A small image classifier, trained from scratch: 6.93M parameters.
Rows from block 7, named by matrix and row number. Rows with one number belong to one channel. Each number is 50 + 15 x the weight over its row's rms, rounded and kept within 0 to 99. All counts start at 0. After the name is the row's rms in percent of the matrix's.
# convs0: first 3x3 conv (model.blocks.7.convs.0.weight, 192x192x3x3), inputs 184-191, a 3x3 kernel for each
# convs1: second 3x3 conv (model.blocks.7.convs.1.weight, 192x192x3x3, transposed), outputs 184-191, a 3x3 kernel for each
convs0.91 115:42 49 46 43 50 54 40 46 42 33 47 52 35 42 35 48 35 36 40 41 39 52 51 37 43 46 52 60 59 64 74 72 78 54 52 46 50 56 67 51 54 74 38 40 40 56 50 60 57 47 46 42 50 59 71 69 77 69 61 62 36 21 16 78 51 37 68 43 18 51 68 55
convs1.91 119:66 54 54 44 22 15 29 21 26 58 71 70 26 29 30 17 27 25 54 55 53 62 57 44 51 55 39 64 79 74 64 66 61 49 52 53 52 42 41 23 22 32 51 64 66 31 35 53 53 42 44 35 43 52 26 33 50 63 69 75 63 69 77 43 52 46 43 42 38 50 58 41
convs0.92 115:33 33 16 35 32 21 44 29 16 32 35 40 27 32 33 15 34 45 56 39 36 44 35 41 47 43 45 41 31 28 29 22 11 28 32 34 73 72 83 60 49 52 59 40 36 44 50 52 31 36 36 44 46 57 42 49 54 46 44 48 43 46 44 23 33 49 28 41 46 25 49 56
convs1.92 122:55 50 42 40 40 43 57 64 54 11 16 35 14 16 38 47 53 63 50 30 51 54 51 40 61 66 56 62 59 57 59 51 42 56 50 51 44 53 56 37 40 46 33 42 52 41 37 56 67 55 64 55 55 59 51 51 59 46 51 55 39 43 44 39 35 52 39 61 58 37 46 43
convs0.93 119:61 51 35 51 33 27 32 18 20 58 51 48 32 33 40 37 31 29 67 55 65 45 43 38 40 25 36 59 58 53 57 63 69 64 73 61 64 54 45 71 71 65 72 77 78 62 55 55 55 50 55 58 50 46 49 49 50 27 25 32 52 49 48 33 27 35 32 46 69 59 75 95
convs1.93 118:88 75 86 65 58 65 66 49 46 27 34 56 54 59 54 57 65 59 58 44 33 71 70 63 56 38 35 42 51 42 70 64 62 52 45 41 37 43 44 45 38 41 33 37 45 26 28 21 57 62 69 56 64 74 64 63 50 26 31 34 09 01 00 73 66 64 45 44 59 73 72 56
convs0.94 025:62 63 65 68 74 67 71 79 75 39 55 51 61 72 63 57 64 64 45 39 51 62 52 52 68 64 71 57 48 43 59 53 45 48 41 48 49 46 37 53 46 45 48 50 61 63 77 63 70 64 46 32 31 36 39 28 30 30 27 29 34 32 43 52 61 49 62 59 36 55 54 30
convs1.94 023:35 34 42 38 36 41 44 35 36 40 36 52 37 34 41 43 43 60 56 61 56 49 52 46 49 49 40 53 55 39 60 59 52 58 45 58 69 69 67 43 57 52 44 47 59 46 48 54 41 42 44 40 37 42 53 62 58 50 64 67 58 66 65 82 81 66 98 91 67 91 83 69
convs0.95 117:36 40 54 46 58 55 54 65 51 62 70 72 56 63 73 62 68 76 21 28 36 47 44 33 50 63 52 64 57 56 59 50 43 51 52 46 67 59 54 58 49 53 52 39 44 45 41 53 50 76 58 28 42 28 38 33 40 21 15 18 11 14 20 59 28 23 65 65 46 39 34 29
convs1.95 118:41 33 39 46 50 49 58 58 55 62 63 53 50 50 40 46 42 23 47 33 37 43 36 37 60 49 48 29 38 37 30 36 44 33 24 35 53 50 38 50 49 36 49 53 48 33 33 25 40 45 44 55 54 60 62 70 70 43 44 46 40 56 59 40 50 36 36 50 42 51 44 36
convs0.96 118:57 50 63 59 56 66 63 60 66 44 30 24 61 41 27 64 42 44 72 59 54 65 64 50 37 53 61 31 53 68 36 67 71 38 53 62 31 35 34 43 31 33 52 39 38 69 63 52 35 29 35 37 41 63 28 25 28 34 31 37 43 51 51 33 26 45 49 38 43 67 43 42
convs1.96 117:64 60 51 55 52 50 52 53 36 43 46 54 73 82 75 59 66 60 35 36 54 35 56 76 47 58 68 68 31 39 79 45 49 67 63 31 43 48 40 39 27 31 66 46 54 58 54 68 48 49 66 31 40 42 50 56 60 40 64 50 50 63 63 45 44 42 48 64 59 65 66 66
convs0.97 115:23 45 66 22 36 46 26 23 10 62 65 67 58 60 65 47 44 42 46 33 15 57 49 33 44 30 23 52 48 64 68 68 77 56 60 56 50 38 48 59 60 74 62 64 64 71 60 59 53 47 40 54 45 35 69 64 61 68 64 61 47 39 46 67 60 37 47 53 38 46 56 43
convs1.97 117:64 58 42 36 39 33 52 51 56 60 50 56 66 62 59 49 50 51 30 22 28 25 23 19 68 63 73 35 27 33 29 30 21 45 38 42 38 59 75 56 65 59 70 78 77 05 09 23 17 22 18 34 26 36 51 55 47 49 48 53 52 51 42 57 75 75 58 50 53 38 49 34
convs0.98 115:64 56 55 68 67 67 83 81 71 31 48 22 61 62 35 73 71 37 62 49 66 59 53 53 69 37 33 66 63 59 51 50 51 49 57 57 44 59 69 47 53 52 44 46 41 35 19 22 35 25 40 43 53 60 32 13 47 34 50 70 37 63 83 53 21 39 52 37 56 65 30 30
convs1.98 119:76 73 72 64 65 56 39 46 50 43 49 38 42 25 21 41 21 23 27 34 38 35 42 41 34 46 46 38 36 39 35 32 51 39 68 76 42 44 41 57 49 54 62 58 50 53 47 31 45 40 21 32 44 13 58 80 82 69 83 73 78 78 49 52 60 66 32 57 71 49 76 66
convs0.99 116:30 33 32 41 45 45 47 49 51 56 61 45 31 45 28 12 27 30 51 38 43 48 36 42 41 35 48 67 69 70 58 56 53 34 36 38 70 64 57 81 76 67 62 62 60 49 46 48 42 42 50 54 48 68 50 48 46 48 47 35 57 56 51 49 46 43 36 55 45 35 31 17
convs1.99 114:38 45 55 35 47 56 20 39 64 61 54 56 74 79 73 70 79 76 66 66 59 39 53 41 53 58 44 29 37 41 37 34 47 56 59 66 61 61 52 55 59 60 62 69 60 59 57 55 58 60 61 64 69 64 31 33 30 48 45 34 63 60 43 36 33 37 50 50 65 64 79 60
convs0.100 116:45 58 40 52 61 48 53 61 59 32 28 21 28 30 22 30 38 25 25 37 44 33 34 39 28 31 34 60 67 65 37 44 42 34 39 41 59 55 50 54 50 46 49 47 48 35 38 40 66 59 54 65 60 56 48 46 54 53 49 55 62 55 60 82 49 52 83 57 58 72 45 39
convs1.100 108:32 18 26 43 34 37 42 41 43 31 39 50 41 34 42 39 36 26 52 38 37 53 34 50 57 63 75 67 72 67 77 69 76 65 64 68 61 67 58 70 56 60 66 56 47 23 29 30 27 26 45 50 37 44 18 17 21 28 35 33 22 26 39 62 55 41 45 43 46 51 55 37
convs0.101 111:43 46 43 39 54 49 38 47 40 44 56 56 31 58 53 45 75 58 57 47 33 34 60 60 38 56 62 41 36 51 62 50 71 43 27 52 39 32 47 46 40 38 55 50 43 36 25 19 60 55 61 54 62 79 45 25 52 60 48 54 37 20 36 68 71 59 57 49 65 66 69 55
convs1.101 121:56 55 68 60 45 48 56 41 31 40 45 49 64 84 83 32 68 68 44 52 65 48 58 68 65 65 48 49 48 40 08 19 25 05 02 07 32 35 31 31 39 41 38 57 50 46 39 53 51 72 47 44 57 44 52 61 65 35 43 50 37 34 17 25 60 66 59 72 68 53 48 46
convs0.102 114:45 36 24 42 25 26 43 36 48 51 51 61 39 29 43 54 40 56 47 45 34 36 24 19 55 45 46 45 46 44 50 45 30 48 53 31 26 38 43 43 51 59 58 52 50 38 29 38 30 36 58 51 61 77 39 51 68 30 41 56 39 44 53 58 80 68 55 80 82 38 40 74
convs1.102 126:31 39 28 51 59 48 57 66 46 49 31 50 42 31 42 19 30 18 53 53 54 68 59 61 50 59 59 48 50 42 51 54 58 70 63 67 38 22 32 34 35 28 33 25 19 53 58 61 33 48 59 68 60 77 76 75 78 75 70 70 50 39 33 83 63 51 66 54 49 50 46 36
convs0.103 008:38 50 41 39 51 52 38 42 33 65 64 33 57 73 40 51 54 40 30 25 31 46 44 35 32 40 38 49 50 49 40 40 39 31 31 28 67 56 58 54 49 48 47 39 35 47 41 46 37 29 36 46 38 36 41 36 46 39 45 47 46 41 26 66 53 58 69 39 54 41 40 53
convs1.103 007:40 29 43 36 31 37 42 38 45 21 34 35 30 26 36 30 35 49 35 33 39 48 45 57 45 40 48 55 53 58 58 48 44 58 78 72 52 53 56 55 54 69 37 59 66 48 49 65 37 38 42 34 37 49 49 49 33 56 51 64 39 57 65 73 74 56 73 75 51 73 51 40
convs0.104 117:54 50 30 28 13 30 22 10 56 59 34 41 55 31 40 74 52 53 73 73 54 62 60 36 28 20 32 49 45 40 53 44 38 59 57 47 44 62 67 38 49 46 54 48 39 43 56 43 48 43 34 76 40 28 29 42 39 10 23 17 23 29 17 53 27 65 50 47 70 42 42 60
convs1.104 113:55 41 41 63 50 44 56 35 35 54 58 67 65 53 72 49 45 48 63 59 52 73 48 55 58 41 65 38 46 46 51 50 57 47 31 49 35 39 33 52 21 39 40 25 42 33 45 53 33 50 38 42 53 49 41 47 35 57 54 32 40 43 26 44 55 58 38 68 63 59 56 61
convs0.106 007:68 59 51 63 68 65 51 62 60 60 76 56 72 71 44 68 64 40 75 64 52 78 59 56 50 64 60 44 40 43 32 35 37 31 34 23 46 47 52 39 40 47 47 47 38 40 35 44 35 30 37 41 37 32 48 47 52 35 41 50 35 37 33 54 61 72 46 29 56 44 36 49
convs1.106 006:33 36 42 31 31 34 32 36 24 38 45 33 31 32 28 33 29 32 21 32 38 31 44 44 33 56 51 56 44 49 44 49 58 54 61 60 65 64 69 45 51 61 37 65 59 35 10 42 09 20 34 21 39 53 55 61 63 57 68 55 41 77 48 81 51 53 64 53 49 55 57 31
convs0.107 115:48 48 62 53 52 61 48 47 52 45 49 53 58 62 72 55 61 69 39 24 26 57 50 44 57 46 47 54 36 34 29 18 20 29 27 33 30 37 37 21 29 32 20 29 34 64 75 74 50 53 56 50 53 40 75 67 63 60 57 61 65 61 70 50 40 35 59 55 42 72 73 62
convs1.107 118:60 71 70 48 46 47 46 41 41 57 53 63 67 76 71 63 62 69 51 52 54 30 39 29 37 41 29 54 70 68 66 70 71 82 77 83 46 48 50 58 44 60 43 52 45 28 37 33 34 44 35 38 49 52 49 50 47 54 55 47 58 53 60 42 43 37 45 44 49 33 50 62
convs0.108 120:66 65 59 51 63 62 28 47 58 24 27 25 40 35 40 41 43 55 44 50 46 41 48 56 46 46 46 39 46 40 44 40 47 43 44 49 43 48 44 39 38 39 33 38 41 31 39 44 29 35 26 34 43 41 39 42 40 46 48 40 59 59 57 55 46 57 46 36 51 55 46 59
convs1.108 121:63 59 58 43 46 59 56 63 74 49 52 57 63 66 53 66 67 46 48 63 52 49 53 46 29 31 28 54 35 41 38 41 41 46 35 39 10 14 15 27 25 32 55 54 60 34 45 23 29 35 25 21 28 20 32 38 39 09 14 21 13 22 20 31 20 25 61 47 50 74 65 50
convs0.109 119:30 45 58 37 53 61 42 51 50 49 50 53 53 57 57 51 60 58 57 60 74 57 55 60 42 43 43 66 73 75 64 69 68 76 75 77 62 63 52 61 51 44 70 57 60 72 62 71 63 65 66 83 86 85 79 85 87 74 76 82 76 73 78 52 59 59 55 50 46 66 74 41
convs1.109 112:38 42 45 38 42 38 23 18 29 21 10 07 40 14 25 50 56 56 62 41 38 60 51 45 39 48 42 49 47 53 49 51 45 31 42 49 33 37 25 25 32 32 39 39 37 38 35 47 34 32 29 27 22 21 45 49 55 40 41 47 48 50 57 35 38 48 27 24 24 42 37 42
convs0.110 117:54 51 54 54 47 46 58 47 43 26 47 38 57 66 59 62 68 57 26 27 42 31 24 35 38 41 46 58 44 37 61 56 48 70 75 69 33 44 21 35 42 35 19 23 19 38 44 57 53 59 79 35 45 56 93 68 57 86 66 53 53 50 51 38 71 61 23 51 79 57 52 68
convs1.110 115:56 56 41 63 47 48 65 63 45 56 40 37 61 47 40 75 57 38 55 58 45 53 43 33 17 17 36 52 36 31 89 68 60 58 36 23 54 47 34 60 62 48 58 51 41 52 71 79 61 58 80 57 34 52 64 61 52 70 78 57 49 58 38 61 48 43 37 55 54 51 56 52
convs0.111 116:28 48 46 42 51 41 48 51 31 49 35 50 73 67 69 50 61 57 44 44 65 54 66 77 43 46 49 27 26 38 44 45 51 69 77 67 47 49 35 33 45 30 36 37 35 29 43 40 26 30 39 31 20 27 44 50 68 51 56 69 53 59 62 67 71 51 62 74 51 50 50 30
convs1.111 116:46 56 42 52 65 66 53 66 80 47 39 34 28 22 18 65 51 43 60 50 38 50 51 49 47 51 48 45 59 64 40 60 52 37 47 52 34 41 31 20 13 08 52 48 40 52 50 51 47 61 56 60 65 71 52 50 62 56 65 66 43 54 57 30 34 37 57 47 50 47 58 46
convs0.112 022:36 49 49 49 60 58 63 76 71 56 64 55 71 76 65 60 64 60 34 33 54 55 44 59 47 51 72 43 34 26 37 33 29 33 31 32 50 46 33 42 38 33 30 29 37 65 68 59 56 50 44 42 39 36 29 23 34 32 29 43 47 46 63 68 53 52 74 64 49 55 53 45
convs1.112 020:24 25 33 29 30 38 40 33 37 27 24 33 25 20 35 31 28 53 53 53 45 55 49 45 62 51 42 55 51 49 57 54 44 60 58 53 68 67 67 44 53 60 40 49 73 46 55 62 43 49 51 44 47 38 48 48 41 56 55 57 61 58 65 70 73 63 93 80 86 84 90 74
convs0.113 042:55 67 68 61 72 70 51 52 37 55 63 43 52 49 37 54 50 33 31 36 46 74 80 73 45 47 51 70 60 61 69 63 67 71 54 63 52 52 50 28 30 36 21 21 35 72 72 56 65 57 45 38 33 31 48 61 58 48 42 39 38 32 31 57 49 43 54 66 49 35 49 40
convs1.113 043:56 51 59 62 53 43 59 38 38 44 47 53 46 45 48 52 58 60 61 68 71 49 50 48 56 49 42 52 50 44 53 50 51 40 53 60 60 57 59 54 69 54 66 70 59 57 51 40 59 50 44 50 53 39 73 56 76 54 59 66 50 56 68 88 99 82 87 99 82 88 85 72
convs0.114 117:48 00 32 51 00 25 62 00 09 34 61 53 29 40 37 12 46 40 53 37 36 47 34 42 51 41 54 60 58 66 58 51 52 64 48 23 42 65 46 44 69 52 32 69 46 14 08 22 46 41 38 62 61 47 37 68 39 30 58 44 36 45 19 45 52 72 32 54 82 21 59 76
convs1.114 132:49 47 48 47 53 34 51 54 35 33 48 61 32 55 55 35 53 54 38 34 59 43 15 60 37 31 61 34 34 55 36 50 55 37 33 52 23 47 49 24 44 44 32 42 48 09 53 37 08 64 39 24 70 43 36 65 44 37 63 54 44 69 49 32 39 58 48 57 61 36 45 58
convs0.115 119:83 77 75 69 67 74 48 56 60 40 33 31 66 65 60 78 80 82 45 40 41 41 30 46 61 70 73 58 62 57 35 27 31 21 24 33 59 64 75 69 74 73 47 44 50 78 63 67 61 56 58 53 60 58 45 35 39 43 45 43 46 42 48 48 49 45 44 51 55 41 49 61
convs1.115 119:33 34 37 32 30 37 51 51 45 71 77 81 65 80 84 53 34 50 12 12 16 39 30 35 20 20 25 36 30 32 43 31 44 51 37 46 64 53 35 71 58 56 56 40 45 66 69 63 57 66 60 38 41 35 54 43 48 45 36 39 23 23 21 56 65 69 61 82 83 89 81 64
convs0.116 115:51 56 50 43 50 44 42 52 53 22 29 25 45 52 39 62 76 64 36 32 29 59 57 59 40 40 50 58 58 54 56 52 46 48 45 39 66 68 68 60 55 54 54 47 43 40 35 34 44 38 42 24 22 37 43 51 58 36 37 48 44 41 49 23 32 43 32 43 49 49 64 60
convs1.116 118:40 36 27 50 43 39 44 43 51 46 47 50 47 53 55 39 45 47 32 26 37 55 44 49 62 61 57 43 53 55 44 41 37 67 68 74 56 76 75 57 62 69 61 59 60 35 34 31 40 37 37 56 63 61 30 24 25 47 49 52 47 54 50 62 61 45 48 60 38 37 44 25
convs0.117 116:50 47 42 46 47 46 41 34 38 57 49 35 61 61 46 37 50 38 60 47 51 59 65 81 54 67 46 53 58 39 38 25 17 34 27 35 72 90 77 62 75 71 58 64 65 57 72 67 47 42 34 55 54 48 76 76 64 54 56 51 43 40 59 27 54 68 22 36 51 38 22 27
convs1.117 122:35 47 38 19 24 36 23 26 34 38 39 27 17 34 23 62 66 59 66 81 91 53 62 64 56 56 53 55 52 58 46 37 68 37 21 57 40 51 49 21 22 35 31 54 60 39 59 57 51 60 59 65 61 54 45 49 62 57 52 65 59 65 64 30 37 52 53 64 46 68 69 36
convs0.118 031:64 70 41 70 82 40 71 77 48 52 61 44 58 64 45 57 55 42 50 47 32 75 60 37 45 42 47 50 52 44 57 47 41 47 33 42 46 41 40 48 42 39 40 35 43 68 78 60 75 60 43 36 32 36 54 33 19 49 38 28 67 54 42 59 61 40 47 48 35 34 38 29
convs1.118 029:35 42 49 35 39 44 47 37 37 31 27 40 39 25 35 43 34 38 57 57 61 50 42 39 49 41 43 61 52 46 57 62 53 62 55 50 64 73 71 53 73 69 49 64 55 49 44 44 46 44 50 47 41 44 57 64 54 43 69 62 44 58 59 88 99 74 93 99 73 98 91 58
convs0.119 119:52 42 47 57 50 62 61 53 70 35 54 68 28 37 51 33 30 35 62 63 68 54 46 47 71 59 46 41 37 33 50 48 36 36 44 38 68 54 37 64 46 34 50 36 30 72 64 47 43 32 37 34 41 54 48 37 53 28 35 70 36 38 73 32 57 51 42 55 38 39 48 34
convs1.119 115:45 57 63 53 59 55 53 52 49 58 53 41 43 56 39 64 69 56 42 63 30 54 67 54 61 67 79 45 34 37 54 38 51 47 43 66 39 54 61 46 45 55 51 48 64 68 40 27 65 54 38 59 62 54 65 69 64 63 84 58 60 72 52 61 58 23 52 65 34 59 71 77
convs0.120 118:44 55 53 54 66 56 62 61 61 38 34 39 52 55 67 32 59 63 38 27 36 65 58 66 55 62 75 44 33 54 43 41 51 38 42 45 43 57 74 25 30 50 25 28 41 63 62 53 64 61 54 15 19 33 65 50 55 18 13 17 43 44 53 42 46 36 66 57 27 17 08 00
convs1.120 120:53 52 43 38 41 57 35 41 63 48 58 30 36 52 45 37 64 55 30 48 46 40 45 52 56 48 52 50 39 19 46 37 41 50 86 61 71 79 53 81 68 55 59 61 59 62 54 28 54 33 23 15 24 35 54 63 61 36 47 30 35 36 35 55 78 54 68 71 53 64 67 71
convs0.121 119:54 56 51 67 56 53 53 52 56 50 52 54 43 46 42 30 24 16 32 56 69 52 65 81 63 56 69 52 55 60 55 62 58 61 68 67 26 28 29 43 36 33 26 34 36 27 30 46 50 44 48 64 48 63 69 56 57 71 59 53 36 43 49 62 64 67 40 49 52 53 40 45
convs1.121 115:64 58 74 47 37 63 45 48 59 65 43 53 47 33 34 22 22 38 42 31 26 41 39 44 47 59 43 57 59 45 34 34 24 41 32 36 60 52 54 39 48 53 60 61 52 54 67 65 60 58 46 43 37 33 54 69 66 64 72 67 36 51 55 53 64 42 37 49 31 64 69 49
convs0.122 013:40 48 46 33 30 44 40 47 60 32 46 55 53 59 64 66 71 63 53 58 50 43 44 36 37 46 41 50 58 64 56 57 55 44 48 43 38 44 33 43 49 50 50 44 43 56 50 49 45 52 54 18 20 34 59 58 52 57 56 54 48 53 53 42 41 47 46 32 48 47 32 48
convs1.122 010:40 45 32 59 42 40 61 54 46 28 32 21 60 43 58 53 60 63 35 42 39 65 46 36 41 42 40 43 44 45 31 38 44 52 53 49 70 61 61 51 43 37 45 34 29 63 39 46 55 49 37 70 61 61 49 49 44 47 46 55 65 55 68 86 64 54 58 51 61 28 61 78
convs0.123 007:56 54 64 44 56 68 45 52 61 62 67 70 72 76 76 68 65 69 74 69 60 61 56 62 63 63 66 55 41 55 56 39 56 57 44 45 61 49 62 58 43 57 60 48 45 43 38 52 42 34 46 40 28 26 40 45 68 36 37 51 42 35 34 48 48 69 41 39 47 58 60 63
convs1.123 005:52 43 51 32 25 35 39 34 49 35 46 44 36 36 39 29 36 36 37 39 38 26 33 46 25 35 35 46 53 50 53 59 58 55 70 67 43 61 60 64 76 76 33 49 45 26 29 66 36 42 48 31 49 72 45 61 52 47 46 56 54 64 46 63 63 55 55 70 45 64 58 36
convs0.124 117:27 25 26 39 40 52 50 54 62 70 78 79 51 58 51 32 46 36 46 54 63 54 61 49 65 72 53 51 47 55 38 43 41 16 14 16 71 55 69 78 59 73 72 61 68 67 64 63 44 34 36 23 21 24 45 38 54 46 55 69 44 53 62 55 65 54 56 55 51 60 58 55
convs1.124 112:40 49 42 38 33 27 44 40 37 46 58 53 45 74 72 44 49 51 67 47 23 54 40 18 26 19 11 47 64 63 49 61 63 48 48 51 43 45 47 51 54 61 50 58 67 59 60 41 50 61 58 10 20 43 72 71 63 48 44 35 72 68 66 32 51 64 28 49 42 53 47 47
convs0.125 116:51 56 58 41 44 40 37 28 29 31 28 38 61 56 56 42 46 50 63 52 61 49 47 48 40 36 43 42 43 60 66 64 75 44 44 50 50 46 52 66 67 66 57 54 51 68 71 66 52 51 54 45 56 62 41 50 59 46 53 56 18 26 35 66 54 69 41 28 53 29 40 71
convs1.125 122:60 51 52 55 46 37 53 48 32 51 48 42 38 37 38 53 45 35 39 46 58 42 25 28 46 36 37 40 57 52 53 55 54 37 45 58 47 61 65 53 62 71 56 66 72 38 53 58 42 45 46 44 50 66 16 33 32 41 43 62 49 62 66 32 36 38 48 47 29 51 40 27
convs0.126 010:70 74 62 73 69 54 64 62 44 43 37 36 42 37 42 47 36 38 13 46 38 44 56 55 62 72 72 29 38 39 25 26 45 33 34 42 49 34 21 59 36 28 67 51 40 38 41 35 38 33 33 34 33 31 54 49 50 49 59 48 48 54 60 59 74 50 57 69 61 57 62 55
convs1.126 007:42 39 34 32 33 19 52 48 56 52 49 55 50 45 67 70 63 91 71 58 67 56 61 60 51 57 56 74 61 46 47 46 53 45 41 53 47 60 66 51 39 21 53 46 25 64 60 46 62 53 61 66 74 74 32 44 31 41 53 42 70 73 66 63 63 48 33 31 26 33 23 10
convs0.127 008:52 52 56 66 67 67 49 52 58 59 63 58 63 65 63 62 66 62 66 67 66 71 69 71 40 39 52 66 56 69 53 42 53 65 64 54 62 50 64 44 36 45 63 53 47 49 45 55 41 37 42 52 45 35 81 71 66 60 52 59 66 56 47 51 56 57 31 38 47 40 44 56
convs1.127 006:42 36 39 23 15 29 30 35 34 31 30 34 23 26 32 41 45 55 49 48 54 51 49 56 61 59 61 58 66 53 45 58 48 55 60 59 59 62 73 42 50 55 39 43 49 36 31 50 25 22 58 32 43 52 56 61 31 50 32 56 40 60 53 61 51 46 53 68 51 62 61 33
convs0.128 117:45 46 42 39 43 43 36 46 64 41 64 64 45 66 63 55 85 82 30 29 36 34 28 38 34 34 39 31 47 40 31 34 33 40 40 43 51 76 72 33 53 49 43 66 55 36 31 12 43 44 33 43 56 48 68 68 62 69 71 62 70 60 46 67 74 48 71 72 66 58 68 71
convs1.128 119:45 41 40 55 49 46 49 71 56 30 31 49 45 39 50 47 37 46 69 64 44 71 56 44 62 58 51 72 44 68 74 34 41 58 20 35 61 58 73 72 63 65 71 53 58 58 69 63 60 67 60 60 74 54 31 66 38 34 65 43 43 85 55 60 58 55 39 36 48 42 35 49
convs0.129 120:59 48 49 42 47 58 44 47 67 30 30 36 51 36 40 50 29 45 38 28 28 41 36 49 25 20 29 39 57 55 51 60 57 41 48 52 68 69 71 69 67 71 55 58 62 18 20 19 15 20 26 36 36 42 48 53 52 52 53 54 52 54 55 49 54 57 50 51 47 83 81 81
convs1.129 109:63 52 51 65 49 49 61 56 47 68 58 62 70 64 56 58 56 59 44 38 52 44 57 71 30 56 74 80 47 42 78 55 39 90 77 73 66 52 50 59 58 52 58 70 77 56 46 40 69 60 51 77 65 62 52 53 62 52 57 62 56 55 65 50 66 72 68 71 80 83 88 79
convs0.130 117:59 58 54 57 53 53 53 48 51 46 56 47 60 58 61 56 60 55 41 46 69 38 54 94 52 64 68 33 26 46 39 36 53 16 23 42 63 53 46 65 60 57 71 65 65 50 49 64 39 36 53 44 33 30 69 50 31 79 50 23 75 58 48 30 39 50 35 45 44 64 38 09
convs1.130 119:40 45 37 45 66 55 58 83 68 77 66 75 59 50 68 77 66 70 53 40 36 50 49 37 31 32 33 42 38 26 49 36 11 61 42 14 40 37 54 41 26 40 43 18 38 56 46 47 40 50 46 49 49 67 53 65 57 44 75 57 41 57 45 32 45 42 45 65 45 48 53 67
convs0.131 010:60 58 59 70 71 74 36 40 38 63 68 63 65 53 58 64 36 43 62 65 61 56 63 67 35 40 39 71 70 66 57 51 58 58 50 49 72 59 65 55 38 50 51 37 38 52 53 67 45 42 56 40 37 42 73 66 64 56 47 58 51 41 45 65 68 67 72 56 63 36 41 47
convs1.131 008:40 32 40 20 21 28 24 23 20 35 39 43 33 37 43 44 46 39 53 59 72 56 57 74 56 58 43 56 47 61 49 71 67 59 56 48 57 64 64 54 63 65 53 58 61 32 44 64 40 49 74 41 54 57 44 41 41 54 60 49 47 57 63 76 59 57 65 61 25 73 52 26
convs0.132 008:48 44 48 35 32 42 38 45 40 38 45 28 50 69 37 69 66 34 44 39 36 35 32 42 34 47 53 39 54 35 45 46 31 43 39 37 47 61 48 66 77 61 64 57 48 30 21 24 51 31 29 33 25 31 47 35 42 47 31 31 50 36 25 66 52 44 59 57 58 72 61 61
convs1.132 006:61 48 44 40 44 46 40 67 61 36 47 33 63 55 62 54 18 51 63 64 44 72 63 60 63 51 52 65 53 50 39 56 32 44 39 67 47 61 53 48 82 49 55 52 42 34 50 47 53 55 54 30 76 62 45 44 34 42 15 32 64 53 62 58 60 39 64 49 47 69 48 48
convs0.133 115:39 50 50 36 40 54 44 42 47 40 47 57 40 43 43 62 61 59 25 25 36 31 34 56 22 23 46 39 33 29 27 17 09 43 39 37 60 65 69 55 54 50 39 30 22 54 55 52 81 84 86 52 48 50 27 30 35 38 33 28 31 24 27 61 38 42 60 32 49 94 70 62
convs1.133 115:72 62 48 63 54 45 56 57 53 38 32 37 55 43 39 53 46 44 59 62 54 55 37 33 45 46 42 44 46 50 35 47 40 28 36 36 35 48 38 62 69 68 63 75 67 47 43 49 39 39 44 52 50 50 31 30 29 43 46 47 66 70 73 68 63 64 56 71 72 40 44 39
convs0.134 011:44 49 44 56 69 68 49 59 47 55 55 33 59 58 37 70 67 54 37 46 52 44 54 64 29 41 33 56 56 48 46 44 44 60 63 55 75 44 37 61 39 40 57 49 50 65 61 71 52 47 66 50 49 69 29 27 32 34 28 35 32 29 36 69 52 47 59 47 45 59 34 37
convs1.134 010:23 29 31 21 20 27 30 29 28 35 37 38 35 37 30 49 43 41 36 45 53 37 43 47 33 45 47 64 64 66 61 48 50 69 66 71 61 71 75 42 36 58 49 60 76 51 54 65 49 50 63 52 56 52 68 46 50 48 52 75 58 67 66 64 40 47 76 77 58 53 66 47
convs0.135 113:62 75 73 54 66 73 51 62 77 52 49 37 52 58 50 51 54 46 30 50 65 36 51 67 57 52 68 54 49 48 44 49 51 42 57 55 71 63 49 59 48 44 40 31 32 57 76 77 50 62 73 54 56 66 11 22 61 21 52 69 30 52 64 52 48 47 56 45 48 52 50 33
convs1.135 112:33 42 51 37 39 51 41 43 45 27 27 45 14 44 54 14 56 51 52 43 43 44 28 31 29 22 32 58 57 52 52 47 38 48 55 51 67 58 48 43 34 47 34 37 61 73 63 27 72 51 54 64 53 55 37 68 79 60 82 77 70 72 49 59 35 38 57 61 32 56 69 65
convs0.136 009:36 47 28 46 54 34 33 54 30 55 54 23 62 63 33 62 70 41 48 48 39 42 60 42 32 49 32 46 47 46 47 47 38 42 44 27 64 47 42 53 38 31 45 35 22 43 48 42 44 40 34 36 34 28 58 39 34 52 36 31 37 33 25 74 60 32 74 39 40 80 40 46
convs1.136 007:44 39 45 31 29 31 33 33 30 41 31 31 37 25 31 42 43 43 42 38 45 50 40 51 53 47 47 56 48 45 49 50 58 67 62 62 55 45 61 54 48 71 54 54 59 43 43 41 36 37 59 19 42 56 56 52 37 60 51 47 44 49 69 74 78 53 58 71 57 69 70 42
convs0.137 116:31 28 44 24 24 40 26 33 36 64 64 76 63 60 67 37 45 52 51 46 42 56 52 25 33 29 16 50 38 53 43 44 57 48 53 64 51 51 46 54 59 53 58 65 66 44 36 21 39 32 40 34 48 59 39 46 57 44 49 51 42 47 51 49 44 44 54 39 42 38 55 46
convs1.137 120:44 38 38 53 43 39 51 50 30 39 50 51 53 58 55 48 52 61 56 62 75 60 65 66 55 57 63 28 39 35 45 50 51 43 45 59 59 46 43 40 41 31 43 36 33 42 42 40 65 56 49 44 48 42 50 48 54 56 64 66 72 69 61 35 27 35 37 39 23 50 38 19
convs0.138 035:65 66 73 67 68 66 73 75 69 41 54 61 52 54 62 58 56 56 39 35 38 49 49 42 32 44 45 48 58 60 54 53 54 42 46 51 47 45 50 45 40 48 43 39 45 46 55 56 35 38 24 36 32 23 68 66 65 69 57 52 79 71 56 47 38 35 41 38 43 39 41 60
convs1.138 029:37 29 50 41 46 52 53 46 43 26 15 31 42 19 28 41 24 34 58 68 69 57 49 45 57 43 41 46 58 44 59 59 31 58 58 58 58 79 71 53 76 59 48 57 70 37 41 40 41 41 38 38 36 48 56 74 53 50 65 57 52 67 61 60 89 74 79 99 88 89 99 70